{"arch": "unet", "model": "class-conditioned image flow-matching model", "dataset": "retinal OCT scans (Kermany 2017)", "train_examples": 49215, "image_size": 64, "horizontal_flip": true, "conditioning": "class", "objective": "flow_matching", "cond_dim": 128, "targets": ["finding"], "num_classes": 4, "cond_dropout": 0.1, "logit_normal_time": false, "norm": "groupnorm", "hidden_act": "elu", "weight_standardization": false, "pixel_unshuffle": 2, "widths": [48, 96, 144, 192], "blocks_per_level": 2, "scale_shift_norm": false, "dropout": 0.05, "attention": false, "upsampling": "nearest_conv", "init": "torch_default", "residual_init": "scaled_by_depth", "optimizer": "muon", "muon_scale": "original", "learning_rate": 0.0082, "momentum": 0.95, "nesterov": false, "orthogonalizer": "newton_schulz_5", "adamw_lr_other_params": 0.0013, "max_steps": 8300, "batch_size": 128, "epochs": 21.6, "lr_schedule": "cosine", "final_lr_fraction": 0, "warmup_steps": 240, "weight_decay": 0.02, "adamw_weight_decay_other_params": 0.01}
Rows from block 3 of a small class-conditioned image flow-matching model, named by matrix and row number. Rows with one number belong to one channel. Each number is 128 + 32 x the weight over its row's rms, rounded and kept within 0 to 255. All counts start at 0. Numbers have three digits each.
After each channel's rows are labels from the 100 images, of 14976 (inputs lightly noised), where the channel reaches its highest value: "responds to" is what is common among them. Only what is clearly more common there than usual is listed. The data: retinal OCT scans (Kermany 2017).
# convs0: first 3x3 conv (model.enc.1.1.convs.0.weight, 96x96x3x3, each kernel summed), inputs 0-95
# convs1: second 3x3 conv (model.enc.1.1.convs.1.weight, 96x96x3x3, transposed, each kernel summed), outputs 0-95

convs0.42:159110142134100153089114141129155114166138145089146119095104134122150091098122112141149158053125134162139126124105095147108115137137117134116127079121076255114174156095109145095111107072142137112072143149144100150053118145174168135116059107129099153131147175139177153179085112098103129182
convs1.42:086096173165158122104120141151136141102098133169128179153118085187086151174111115181176094141137128158128130093091158113118114095201114071107130108113138187150090146131140147141112081121229144119162145141160103120175130092156116129163154078140147117096155106077116172096194093117087077116
responds to: finding: diabetic macular edema

convs0.17:157167145086080158171119157114136179132150090141069071115123090110124118109176188127155150140134166146113071129129143132112116074140138096185098126129206220139136120177096121125125130096088151118134090080139058120087144132150133160093179146124137087084104160136148121138145099205135132096
convs1.17:072122157096178116115135107098111138101060130120143079094155190172140110137157106085183115134150130142060188070137142106118124185132142139092122148152103143125159130054161087139147182179121119123098193153147165122112139194089105108092110159109107119133145119147095125162131154047160131165
responds to: finding: diabetic macular edema

convs0.79:169122091099095131136190097130081110150125086092125117159113132120102213059072158135077158122106080114101156140138132107085123157148086133125103180101099112071081126093184128077076109125090135169138156080117089115134125103117136108064186121108137114102114143154143043115152113095161127131
convs1.79:126161146165163155165114175110145080111152173086113125115155101154077188156143065128094100214118155122116092106100139110145144177128161114161154092214116080099136118175095130115142183131072106144147129111137119162126053111159136072126152134121101044117171124126130114137147150081112141143
responds to: finding: normal

convs0.82:160064135141191149120156112142120174113187179135077146123127088107130168149118120171107129111159121099108093125121107124066108091134167103143145125087128041135157131110172174158131137048208110106155119187168171091149103084120141146135161165096148123128111112089184139118169117170114110165
convs1.82:137175129133173136164089136133123087158139136094133123126137171120142143119178152114083135088173149111198119155119110086144134134117084124115070121122097164064146148128049108122223116158082169167139127059122115163131150150152077081114108068136147130182125127137151126144106207096146079114
responds to: finding: normal

convs0.3:133166111188181171127136189127122174121136125147101126132181073151154057078091108133186083176141039157167140149117155115147174148190114135147152103115117098119044170108131138145163121048158154129129084121173142154128090089112147123103129103123139104135123106133148094114130160102153097134
convs1.3:087152132122132136143138144125133069165126125077135190141104084079149155138069135171066095206103117096090131043115077128133102183125116064153097136117138108151123141122104108107135114159084097083144134121121140162132124185124084119130160112140137121087093158162138170127072162200063112128
responds to: finding: normal

convs0.61:148145194110076133114144133114129131132115135179149073084120161132110177139175089118129123103138117171190116102073095130042106175133132144103121165075157062128114149088122139108147126169144143051155126114128152104144077082117117172123096154091130132171132157116139118214084119097086123180
convs1.61:159113085131173101105108100146147142095131158110157149176090100128167143138116151114165120092131094122138073101127152166204152083155134090180132141200125162144147079199162120152131159118124189155126125093191153084112163129097152153084169107171110084095171103059187137122154111118140160102
responds to: finding: choroidal neovascularization

convs0.52:110088108151156145122119151141149076123125165151129185154146142148117011131220111140141108102148107127106138143159167128079127140096126124109146180096119054152122092196103114062156111172143132165118108107108094106107092123120122132169091090147114140146149105158074185094169088142158154098
convs1.52:102178107150135116143113097138118157137140125045142145121101143109115144162033135142113159208140123053114106123106131146153098096145123101156094082134174084179106098192101102139073168070127105137123110088105131173159134153144138133123200118108155096129110114127146074117083097072112149173
responds to: finding: choroidal neovascularization

convs0.83:148103136091050147117096108143129061090128103099108117134089115117121070132140121078132106146109114133131134114130086113088109103122085120122117089110135227229116109135109117099082119110073086125084118129118159088180124171096190095130182091147140106123136152119142155120090159164087075172
convs1.83:112144133159150074119123141104126120141137170137100117149122096117052076078102102063127126103127170095094121123178120130101159166164177150142125145155128139124130052168137121167132210112073170184138166102177105162069087123117124110110140109147157117151175088183157112144138078164143127193
responds to: finding: diabetic macular edema

convs0.56:136136134146112123088138120157141061093151124126130109126128103117185151129136096115115148062123116114158122164160156137039150059149163152098100191106137181217112102100156187117108141154125120147212081089113123078107100126134132102171180119130097099165146114137088179165137103126087112152
convs1.56:164186118115133152137105154112119173158122125088113156171101091128111137135087125181074114185077107137056081067096103134195103143120125100116112160128090047123099153146174173111114180113089075172096134137155133146185163183161141167111112139100104074077131127113148095124115122109139153128
responds to: finding: choroidal neovascularization

convs0.94:102118143131129124097088135180162127146141091059100149132113150182131035091119178110109179175163111174131094122116141119092113122129109138105099029118134167075128164147141097131133145078167146149135122174116046154076120100132172116116151117121104117078119108065099092104090170121148122110
convs1.94:169156090125065123132112122153082217157106112158087150140095151078130066111114142090087121131100163104092151158146098145162127128131127137144153114120156163071185120141120173171110091155152127163074128154216109065101182135131143115123110204130113138152142151172129106124165125071162124153
responds to: finding: choroidal neovascularization

convs0.40:165096091159208152147105174174149115114181162117160073141140103095147000147124096153113132135130133157172131135125073097122126127139081104094096154131160168136131128070165091118071114100183116108104096106128135134077114098098139172155089145118164107132180146142098124116127157120137117134
convs1.40:118155115152065164109124103104170100149159101044118093114112177125129097160124183074159135097160087117173172138160111109123117157067158186165165108120083109129136150150162149132142123149119124163111097137174156177140151173192123127110156140117171174116218121094134124200110105139098160112
responds to: finding: diabetic macular edema

convs0.70:157112123096158108134156124128129075108144102128158121127122161176109113098174112079079139125140165154124117160095113157096159108174116151126099194074062125189143103103124135163159077185114077110153106093067193113127200150189133095156161100149144148157150125110103162186133092092110155083
convs1.70:144105131155098136157101081094126101138182115113131146120172095125136157140101153118135138123121102107127072136113142116160072067091158110171095147142192087128088124203179114124064168083106141181092130128156103184169027087138143133110107140129124108109118169130124140053147180094096148145
responds to: finding: choroidal neovascularization

convs0.77:157155126122162130162077090155113112150156118168147131103113151108159083117146128167155144121120080160125164088113112108138115175193108132108071049135148127101117127094175110120100099033171087172065117160125152177086126086119160112161172095120115134120046124138165077110122153100103082129
convs1.77:146141138123144117143150165147113170162069129083131139158137123163062121126124150165166127044170146094164051133093139144115192176079123166153129153122083145110129130163072141134216086172179143117138107105132137047105161127159140135134090144146137162154161152120183157158142097135138108096
responds to: finding: choroidal neovascularization

convs0.49:128115106145150088085053105148122048083156161109104096132132129136110176099049135093138131114132076103098124116143135127099107136047091104120128179122114097067103142100120119098142119108100108192115079140149198130186119169171133154187158071151147146093138140127125171116153083100148124100
convs1.49:123153135160086183138138152134128216099111109090158154115120130104116138131169131115113111102106130162055168151143106103170188129120138153092136076114104135148081177206152147155170156079177135138207151127098121117131119121079141114127125188097098107134150097166078093119098055160127126083
responds to: finding: normal

convs0.46:161127148130133147097120123132114086113150130185154114068110137152181084112094098080088118153122129142182131145163099110082098126163175110138099110089052193083122118114129116103143121112147130108180120104122079136030133100146229097096147078129149108142145146100144178173117080140115157138
convs1.46:073138153161134152120159156181166120190094074139113179161151089108101149144089133169154076188117133153131111144036139134195144105126115125137155112112168203164117147145161095120141141072155122128076118161158148179186128119119102113158144111126127145084125126142087087089193114083120137149
responds to: finding: choroidal neovascularization

convs0.85:153156160162130137090108174107112134156106098111109094173093135103080129143104132095103142065176134145148113116095094147115134113135143114106146165129133051135093134059167130074093160134232141153189118077169132063104118097140137103103154140095125069094202139112106087111134099127167151114
convs1.85:106138153087140114144132149113121154138167114079109123101160084158177094085163139115093102135034144105152132118131123169160128211085122097156144121181130104091118141140183165145090135155068155057103126086183135156134209194140136182155125113118095089155101155136130146099159126090125137130
responds to: finding: choroidal neovascularization

convs0.57:172064117153118130137135131155158044116139130176148154149148151137131050109154108007093114135143142112118096167133153114078152093139082151096126131080120040103121115109067111088109125138143129116162137174071118147091120100096122164116117098164113142098111142136107182124168095109156144115
convs1.57:100138130169131110081121087135127050147140103055175155123162194113143194184107127136107129135170095149073095170144165123102149103165213120118149100080137170170140132204122073127108138088107141143097136079141134132149130140123090097154166127108134155125123116129144090104074118072164153148
responds to: finding: diabetic macular edema

convs0.31:155108145169098139120115101125132202122125135091171116118131147129107243118114146156134141103107123143163159162098112118116109154153161138114133153136119120132140151049127111145107078170140102089130108104084116096140125111100150119144111197106170186207239118112182115119136111083113151175
convs1.31:050113108124100135104136143150125106111161103146079155138124100152151105143140132115054136168137139166073096139147146111058105129122095076129136074145144083107124112116158105163178155137067152121112202116136109084134095152153112141105140086095096083134065124125048227093104118146122107134
responds to: finding: normal

convs0.69:149117105132148153111154138111107120089107149106106130168132135119117157142147082128118067102139150099100118138128131136147112152158136108112148157121128141201125083218134146065081129120000119124085079153098077118184163165122143132165169161122154106127143107119103165135136115108123137100
convs1.69:118136133108109109143154121158129160125121128109131119105122137125113097095164164113118181149144091120142153132100137138126137160143102119137140118134157154040129167049128140189233105165204148091195175122131193142082124109179117146100084141123152117191191111158183122107151115158144152084
responds to: finding: choroidal neovascularization

convs0.33:124145131137113130103071103138101119113059149175143114100061118114122145100149136143143110170133158167172137128111113122152135149149215134170120093142148104089139138184128143067115107146055154134062134097149095066121148133130207108090098183147080156134206128128161168097093166127139105106
convs1.33:081138099126127116130091155088145164143151085141088127139152167113142142159077086167074139125109146085087083130147135136076134112167068104071114162117197052176175082147103100120133154120103160097096100117140090171145108163151134143106155111111131092143062154165061126166127127091091186146
responds to: finding: choroidal neovascularization

convs0.72:142144148093154156072157126136121033123109102086106160144104117125092099142135110163153102036094152124083141111136125116084103129089117113131129146133066082113138082186148066105099134090139100135147138053101170168165126125129136095177179125098173124084121143140112088136178076115172093145
convs1.72:096118077159078129153104148093100159112112146098050115109147136121127115105119139155155155107150124132140123164122104132078119119158197120190124069128171024091168113100116110139124112169054144176100130188092061115155149133131123133115134104110122167160160130121111102062058095099116139124
responds to: finding: normal

convs0.74:145137134129153105113146120149137208123115147103140114095108128135117102127092097109081120070156072126131170148149096124061126200115136163112127105123108251123153087079121112074117150164149128181175100100119111104163098120168116142144125135097139177193154103144141097174113132098068162163
convs1.74:096150146168120200124141102137104091158109135145160156162110116157135133139167128128109101196130168117130147148136143138125123016120148096089114111170168101084088176132199115204116142072091140123094163148172140163092122091121175088124162121152126125145101132132114138046180146120145082101
responds to: finding: diabetic macular edema

convs0.91:188154127070168122124142108115092106144108097109115093111098123109128101117124103153101163103124088136126160149138117160075085188059186142148118109155160255156104097127152130172081171100063141103137164095144125084081134109143152136145145126089175160113154104110128126143128103096160089113
convs1.91:076134209108162168104147118151137129119100175124147182136153108152100139139177140124147126140081129218165181140073119073133104067155117114118150106139073125088149116084134102106138096060170114092113108155129140125123104133143081159142193122141090097125113182105087133149129128058130167180
responds to: finding: diabetic macular edema

convs0.4:125055138117134118130063154141118161163107112107137153091150120135208175144085140097161111146107139083128130140123133113112152089144099182071131237133132093173167175148152088111156123149170085097107135085156129076187132146104096103115130158158120090210117113124087139114103145139151095155
convs1.4:067106113131073147106118128111137131107121069160182140121100107087097121159160124121081111096098136117128137110193143133158114081122174082157117115156113107113091145058112140154074106142124098077085078098122082163155112110142097074164101090157168200182104148121123164109154194173107118078
responds to: finding: normal

convs0.10:142134107135171115141119147124121096142153138068136170117149112119165096159177129106146144081154158101098151129142149143091101147169153147113121046059111142169057122143073117138036159079169132059186160195113156092121113158131100127112114138128149120143157151124061149109094104161112075132
convs1.10:084165159174113170102162135141107099112148132120116127145132148088175163120089122163085049156146079150138104085099150085163170107159082119167097163149114143167114130151180129132205143169105112113075031096122100155139121131131125096156182077150154130090136120116134113119111158178172079106
responds to: finding: normal

convs0.18:143087134098169162118149129128121044167134161044148155151100139153086091154149108088139173069114122123098140100140150095206078112144064112139112097134177083088109112140186165132168171054104069148098158151137130142106103117156127165142126104162144123091130142128150081150154124134163099096
convs1.18:149117119163093145100118137136071173158132107162074078128138097132165087151155126141155117121092126164102175152117126102087178134101136181145180173097102083169123131186172097067136156124106190143092165147160119135191121114122169096131157163062151166131152115150082121051126063106111143128
responds to: finding: normal

convs0.63:115090123093126115147124097130095175113108068109083091146133116137087126117106122083180171139154140140127080127105144142147095164085095126107093057122140103051119154171110120087070129130154160088065173115180139117063102095126109150123077103146139121131144114122096054191078119120084157083
convs1.63:078119092127079185138124148156125158140108110113111150107135147151135164092158140151074097122146177149173200161169128123163131124088122091106133140173148068085140193068154091182155047090133128152020102159138134147133127140124120144124168110156118130112135119115106156094127122187110082103
responds to: finding: choroidal neovascularization

convs0.39:117061106104202113104084141128155108157135128117144139139167147141139064099098132090093118165149158094078148169138146106105139145186088138105091073107128152011103171079135074081122145134181132150124127127139110179069115127127142194152089107122136141099098137169100106159141104093135121106
convs1.39:085173161107107164156155108149106212086054090105108147129075140115110059123146140074131133108166085105151154188123137116200110134082153176098094102142164159105102123145114178113138095110137145170085142135153136082153184076108167138120139174102132142160113135113100124134162056106132112149
responds to: finding: choroidal neovascularization

convs0.6:119141142073121169074131127125094119164118134103149139117073122152108119171158171116137153082115145130145166095097063139019112151145139124164148066131164159054121116107134119086077165105176127100071191120161094142148090127129087120123169101095139110115079131125114065141104114120128065113
convs1.6:076128088141075098119151157098105112100123083148135161160126130108173161148071083148087135086126081168136081114109180136194135103143103157134116121146135130192136129127117162171168084109184104184158088056136159121087138115127197146162094160135100104144142135094140182136130139067178174140
responds to: finding: normal

convs0.26:157201136129144117160126109140160179153128093167103123124137081115130143104103147161118116191152116151141147126127140128086135171140155138148119184086119149125096190096124116135213092137164130130101099154090212197201125095111127150213156160117148145145078129131173067122105135149099124164
convs1.26:159120160169088155117134158136081109085112130134082120091130106112107125125149184136135160177125121126107075150174104120073142073140061137119165088175154138091157164170190087173172097149080153086119169091163075101072075119169122127070072133121116121122164124137164161176140136152109135102
responds to: finding: normal

convs0.35:128169121168085123162154108148109114135114090124101112161114093111146082086134150169126126207179117144123125165135115141176139123201108149086120168126181103169112170152169118136106136115124149145195132125176152131106135136080228150154195093134184138098192131123105162059138111152107120115
convs1.35:126085127107137124136141141093122163133084102100124113067123115112145113135141099123127117158117100066111109125142103129100150125124114106175097075120179156079137100097134078141206134176065166148076096124051093103139092124159101150077114199137099095206081138164137121193133112081140150165
responds to: finding: choroidal neovascularization

convs0.29:125074139103146108114122140123106135119100174154133145123127127141122155153076102116139089123059114099111130075140128146134095103083072125130139105083121044070122081099088118081076145076150122119199159113113142132076125182175057098134165115139121090067041099143169106144128126157137121113
convs1.29:123150150163150125149089127184103000150161074112134132108120176164138125187128149184147142160106169121125063165097140107120151144099129125112069103130161136101108120137122089134159156127123104143099127110120111138166105147148053094122106096100124101129061113097041110112080095110106116106
responds to: finding: normal

convs0.0:156077146122136153159140160104148090115119111113136131088110091110131116113165178137136160078112150139172111134139139141000158142103087149131167121124142197133171123106146125150125156144169136143091121184128132173148184104128164135113124109153126162145022133114124156147174208174115115127
convs1.0:125102136111169097113118099178140181127107144171162110139095153103075142188152114129128111195116106161135142090092180154201154165177110129166145161098117148122042138162124170103125128140123123114145168085187131160141074112104124109143185146133166144085185126139165097088067124094147082161
responds to: finding: diabetic macular edema

convs0.76:095139178115114127077164147121164125113087164101108136081066118116065108152114123135142139023076114176148140128105064167089113140084125125163138144137137136182145131089158115203125126112145120108092143093148218107205138116161090140174135131112100142174108120128126119131131150129135063121
convs1.76:129108110115145156170100092133138108203142119074185112107121131182137113120178162094135111097098168090121116082171117079136125118145135104077136131150120088058075099152152189099147148106146085129190155065165146178118109146091130121114130178118133098122138111151180189120139123093068152064
responds to: finding: normal

convs0.48:165097112132179124084142140129155050104095192133117190109111119113124098177147149115154145111107138119108100129137162117032152089072065119104146102154107033162153178143104099132185109094087136171124130156065123171078119128149100110178112130136134167130151128157152141118131107127170134101
convs1.48:135140136121143117139070165112141199126128122063121125137093130135100110117087125156130109106125128168108109088073108127134125166173194144130086157060114051160119127100085175081058119160217094089141138150141074110158146154126095107134188125103155135078088120159110140102106178117155153136
responds to: finding: choroidal neovascularization

convs0.50:111091141138097104092074070149102054115118168119099168101104110107155093121157152127119170129150121173157102122134145133127118107033097118120147135119096098110087109122140207113127161089164130152131115095168176166068125091113125152138065062108073100108053097116111102091131106134146093092
convs1.50:167146126114143183156126159089155183127173102117081153148126096139139157138112090107136170126167175117143139129123175076198113180083099077126163096123195132135198133144128130133195136186153161077212198097128116114097161121183143156118096134173109127139154155120127148131096142125151144123
responds to: finding: choroidal neovascularization

convs0.47:086136148111093082085156161067094121141101155185111154105129149127098069109055140159104112164129118105130101087104109091111099103105093139131138122158054074131089083110106190072106133125156139139156161082149235135157083130111126118107131132094151101090087126159148064105145132110142108117
convs1.47:140147112160170174178083104153152085128100095092092111105122123119097152144143119154120154150118141115124125153134160106154166142120205131125167152176122143116114150189165045130204175122121137158104085033136150153160044088124128113144110149095086125115172073130150151156092151100143159145
responds to: finding: normal