{
  "conditioning": "class",
  "objective": "flow_matching",
  "norm": "groupnorm",
  "activation": "elu",
  "pixel_unshuffle": 2,
  "blocks_per_level": 2,
  "attention": false,
  "residual_init": "scaled_by_depth",
  "optimizer": "muon",
  "muon_scale": "original",
  "nesterov": false,
  "batch_size": 128,
  "lr_schedule": "cosine",
  "weight_decay": 0.02
}
Rows from block 8 of a small class-conditioned image flow-matching model, named by matrix and row number. Each number is 200 + 30 x the weight over its row's rms, rounded and kept within 0 to 999. All counts start at 0.
After each channel's rows are labels from the 100 images, of 14976 (inputs lightly noised), where the channel reaches its highest value: "top examples" is what is common among them. Only what is clearly more common there than usual is listed. The data: retinal OCT scans (Kermany 2017).
# convs0: first 3x3 conv (model.decb.0.0.convs.0.weight, 144x288x3x3, each kernel summed), inputs 192-287

convs0.127,209,176,227,142,236,220,179,257,184,144,215,192,179,234,186,189,156,239,209,148,211,208,195,172,241,211,225,177,217,196,285,179,208,218,205,173,223,206,176,163,174,182,216,245,183,180,209,165,186,208,195,179,199,212,262,148,183,232,193,189,176,146,185,240,131,215,179,217,189,197,159,117,185,234,199,268,209,147,215,180,211,168,154,178,211,183,213,165,194,181,182,215,272,200,229,218
top examples: finding: normal

convs0.123,190,176,216,160,148,186,183,151,220,176,149,213,175,210,197,176,201,203,255,165,237,189,174,241,234,217,212,204,185,189,266,202,175,203,208,206,157,196,166,214,190,180,178,165,165,174,181,162,199,209,196,96,186,200,191,150,206,193,158,147,165,219,218,105,232,197,208,206,192,200,123,199,145,207,186,199,227,165,190,174,219,176,110,163,208,248,174,190,205,221,88,175,204,148,207,202
top examples: finding: diabetic macular edema

convs0.2,212,180,211,163,249,207,139,180,188,146,219,147,198,210,186,171,99,188,241,160,166,241,220,165,189,189,237,198,189,187,230,194,182,162,221,141,184,190,200,198,196,126,154,196,183,170,166,217,185,156,148,208,192,171,188,106,175,206,210,158,179,175,180,276,141,202,217,185,199,173,219,108,156,206,205,194,181,154,210,216,230,181,145,142,203,186,204,193,178,182,144,209,196,169,240,172
top examples: finding: normal

convs0.19,185,199,182,181,179,160,208,274,194,187,176,208,238,209,193,221,202,196,186,272,153,209,247,157,203,153,191,177,166,158,271,145,184,189,174,237,226,174,216,179,193,215,198,243,237,221,173,196,161,163,192,173,237,249,161,159,222,228,167,267,224,169,182,198,150,188,262,200,210,234,200,215,203,155,200,206,202,235,186,228,256,228,203,212,246,202,220,191,166,172,260,206,165,195,198,266
top examples: finding: diabetic macular edema

convs0.56,209,210,213,214,227,242,213,199,269,231,250,208,217,236,228,195,229,267,220,218,239,202,246,182,201,241,194,201,237,163,180,195,162,163,190,183,197,187,200,205,182,226,194,200,227,243,186,228,202,217,213,216,181,130,215,171,216,207,238,203,171,186,228,176,232,235,179,203,216,214,194,203,139,195,205,181,188,166,165,198,194,233,184,238,209,231,174,183,186,197,128,166,168,163,203,176
top examples: finding: diabetic macular edema

convs0.37,181,195,190,231,164,190,179,270,232,174,203,193,227,199,185,217,180,217,175,222,169,160,202,190,164,89,209,203,215,199,163,197,176,184,155,251,203,199,197,211,194,167,182,240,229,260,200,182,249,160,185,218,216,176,178,178,180,185,247,209,202,215,221,271,194,196,210,188,230,212,199,205,220,209,183,181,201,208,187,206,215,240,237,186,206,262,217,198,178,204,197,210,228,220,211,189
top examples: finding: normal

convs0.40,258,218,259,207,270,243,202,148,154,278,117,218,192,230,225,209,329,237,184,286,288,159,108,244,199,190,259,165,204,204,217,174,197,240,210,242,151,186,198,212,174,174,209,194,165,183,198,212,232,211,232,109,212,214,198,184,199,190,139,199,180,162,181,110,227,204,198,195,227,200,146,185,220,225,195,217,216,221,185,192,242,180,201,168,199,165,221,213,170,197,127,200,157,154,173,216
top examples: finding: diabetic macular edema

convs0.42,215,207,170,201,219,226,196,252,288,229,207,133,171,196,209,203,202,219,197,171,171,190,246,240,162,177,197,188,202,243,199,165,199,193,173,227,196,216,198,179,215,234,210,203,161,151,243,187,186,189,221,189,216,230,233,190,223,213,210,175,219,202,213,167,219,215,212,207,229,183,178,179,205,215,208,220,228,186,204,198,162,229,200,240,209,254,224,196,182,233,157,227,183,223,205,211
top examples: finding: normal

convs0.113,192,233,271,254,183,204,212,202,200,187,181,226,190,237,178,243,276,213,257,283,226,185,180,181,188,159,201,254,230,196,176,242,199,232,163,203,226,226,194,248,233,207,177,183,169,183,218,253,242,239,200,199,164,235,193,226,224,203,221,190,195,204,209,209,155,155,213,218,180,190,186,212,185,201,226,191,193,166,174,173,189,172,180,175,165,187,196,186,200,185,156,153,157,198,224,150
top examples: finding: diabetic macular edema

convs0.57,189,198,176,165,223,176,222,150,243,175,191,160,190,212,196,191,203,231,222,219,223,190,162,208,202,211,217,248,196,167,159,221,192,181,221,182,243,217,255,247,209,214,157,175,192,273,177,237,280,175,205,221,181,170,219,214,171,201,258,247,195,198,185,184,199,230,180,186,182,189,157,211,192,251,177,186,196,202,156,211,177,208,220,218,206,273,148,221,222,174,197,154,154,232,180,201
top examples: finding: diabetic macular edema

convs0.125,200,208,144,132,226,175,222,130,181,152,243,193,234,153,180,171,156,131,241,242,163,192,205,144,206,162,176,204,165,209,204,176,198,189,210,202,239,225,218,187,225,231,167,181,210,235,206,223,155,214,203,230,221,220,167,220,162,214,192,273,242,241,163,213,189,238,206,238,209,230,114,224,212,219,228,202,227,195,209,208,195,144,199,190,197,276,193,190,190,213,209,200,222,213,180,179
top examples: finding: diabetic macular edema

convs0.21,184,171,180,160,282,227,186,217,237,214,283,191,200,178,195,195,224,191,190,258,209,213,240,182,235,281,180,216,163,199,222,191,231,179,242,218,243,195,202,221,173,240,256,194,189,183,227,230,188,279,226,238,197,232,273,163,238,211,206,186,198,231,198,281,205,249,203,217,217,193,188,180,225,220,212,188,227,206,223,231,184,207,220,219,230,228,190,207,254,200,197,225,211,228,196,202
top examples: finding: diabetic macular edema

convs0.138,172,197,240,241,254,185,194,219,175,276,168,250,222,230,244,197,271,191,168,251,228,169,121,173,205,171,205,225,186,188,183,181,194,208,166,164,173,201,205,229,197,188,220,238,177,281,190,204,220,205,211,174,212,205,162,205,217,212,229,176,213,171,206,193,259,184,221,193,157,198,203,208,213,200,192,194,207,185,191,172,224,213,253,189,178,207,230,218,216,186,232,223,230,258,156,189
top examples: finding: diabetic macular edema

convs0.110,166,194,200,213,175,185,192,203,163,194,195,237,195,206,199,186,165,162,248,222,208,196,215,159,224,191,234,278,241,209,226,200,224,217,219,162,237,289,263,278,224,245,209,213,240,211,214,246,229,235,256,250,193,239,255,234,240,237,209,202,219,196,218,180,210,174,205,214,189,203,214,248,155,201,239,152,200,184,259,176,161,187,152,194,207,194,214,213,190,189,174,203,194,187,196,194
top examples: finding: diabetic macular edema

convs0.7,232,193,224,165,206,215,205,240,246,222,234,170,194,205,207,235,164,282,196,225,245,203,141,227,210,189,198,201,185,186,222,201,237,167,214,163,183,159,228,201,193,179,210,225,211,251,216,195,255,205,182,185,207,195,187,182,199,218,217,208,201,202,181,163,244,170,223,171,167,212,165,206,164,155,184,207,210,218,208,188,164,197,198,194,182,204,190,175,181,199,181,200,196,217,228,190
top examples: finding: normal

convs0.135,181,228,244,194,162,240,223,220,221,220,217,184,195,197,209,190,283,246,177,212,229,222,221,250,211,183,182,216,194,202,193,238,220,215,184,218,204,210,219,219,190,186,223,217,227,182,220,219,239,218,199,166,201,200,194,191,224,190,168,203,194,186,196,188,191,198,210,165,199,207,215,151,172,205,178,205,188,218,163,203,213,161,178,173,179,107,212,202,212,200,264,195,181,152,157,150
top examples: finding: diabetic macular edema

convs0.78,170,187,186,170,204,183,209,138,192,163,178,240,164,200,194,198,152,188,213,142,188,217,195,205,246,224,195,220,209,182,229,170,174,177,221,205,184,213,212,175,191,192,202,188,211,243,171,164,135,224,173,199,226,211,177,190,196,210,197,186,194,202,200,160,178,195,239,198,180,204,159,132,156,173,227,211,208,192,223,190,188,200,149,169,190,209,197,185,213,215,270,186,217,188,176,233
top examples: finding: normal

convs0.130,164,245,192,158,140,162,164,269,227,163,223,185,190,200,151,226,209,170,183,189,196,187,218,182,199,194,211,202,208,206,248,244,183,213,211,219,207,216,175,200,221,219,256,180,188,165,197,206,174,197,186,102,213,186,192,177,190,188,210,202,197,182,206,154,161,213,205,167,203,217,193,172,223,186,178,193,167,182,161,212,188,161,131,142,203,156,185,158,178,185,129,185,226,170,188,209
top examples: finding: diabetic macular edema

convs0.26,175,211,229,234,263,220,196,193,249,191,245,223,186,183,207,192,139,215,198,223,203,199,160,216,179,169,214,168,204,199,200,190,167,219,196,206,143,172,228,205,165,158,189,189,177,243,191,162,292,223,176,184,170,192,164,216,170,158,133,221,207,179,153,254,184,207,194,226,185,182,197,217,201,204,184,198,145,184,210,207,192,196,191,176,198,273,184,176,181,154,187,197,182,248,199,149
top examples: finding: normal

convs0.39,218,197,251,204,176,169,234,207,171,235,133,218,201,182,175,173,291,165,224,230,221,173,169,242,176,193,238,214,160,207,182,207,222,244,179,238,200,234,232,230,220,219,250,235,253,232,211,207,113,196,264,231,199,212,234,262,227,236,159,176,189,236,203,230,168,217,217,183,230,180,211,200,196,232,215,162,223,194,206,171,208,151,194,145,221,141,160,158,256,239,201,180,203,191,202,193
top examples: finding: diabetic macular edema

convs0.72,187,203,210,241,211,252,185,212,199,170,130,231,157,157,140,165,177,190,153,215,167,190,183,186,213,222,219,220,219,193,208,248,180,229,200,201,241,192,220,208,198,175,160,219,229,207,203,191,203,182,182,212,207,219,272,191,161,202,171,214,212,220,226,224,259,219,199,238,206,206,258,185,242,208,213,204,223,218,191,208,202,213,237,247,239,191,220,226,203,234,179,235,219,227,211,148
top examples: finding: normal

convs0.143,187,180,206,174,249,212,167,219,142,263,195,176,157,245,222,200,201,120,166,191,178,199,146,171,227,125,195,223,200,184,234,180,245,183,196,257,183,183,214,231,180,157,151,237,210,185,185,204,150,152,219,122,204,221,223,189,193,181,225,190,202,152,213,133,192,231,213,213,170,149,279,162,188,224,226,205,168,198,224,221,228,195,181,222,218,159,193,174,135,179,204,213,174,203,202,212
top examples: finding: normal

convs0.91,205,242,253,222,204,258,218,186,162,253,178,278,170,204,219,167,259,265,231,222,242,183,177,211,177,201,218,175,210,183,185,192,214,188,197,198,199,201,181,179,182,187,193,163,166,225,235,168,244,241,219,143,200,191,212,173,192,172,134,179,208,230,175,201,221,182,216,203,171,168,203,211,178,254,193,209,177,206,192,216,186,229,232,192,231,220,220,215,223,210,133,201,166,186,172,211
top examples: finding: diabetic macular edema

convs0.50,196,222,178,181,216,183,212,168,177,246,188,219,208,231,205,197,269,163,269,214,186,215,197,243,152,144,217,216,209,167,224,237,205,196,105,221,175,217,238,213,211,176,106,155,152,188,188,243,150,168,208,142,200,168,183,204,191,151,169,189,231,241,196,200,221,215,200,188,218,171,226,212,204,202,211,191,219,175,131,201,145,224,223,207,185,219,216,258,167,193,182,188,219,225,209,191
top examples: finding: diabetic macular edema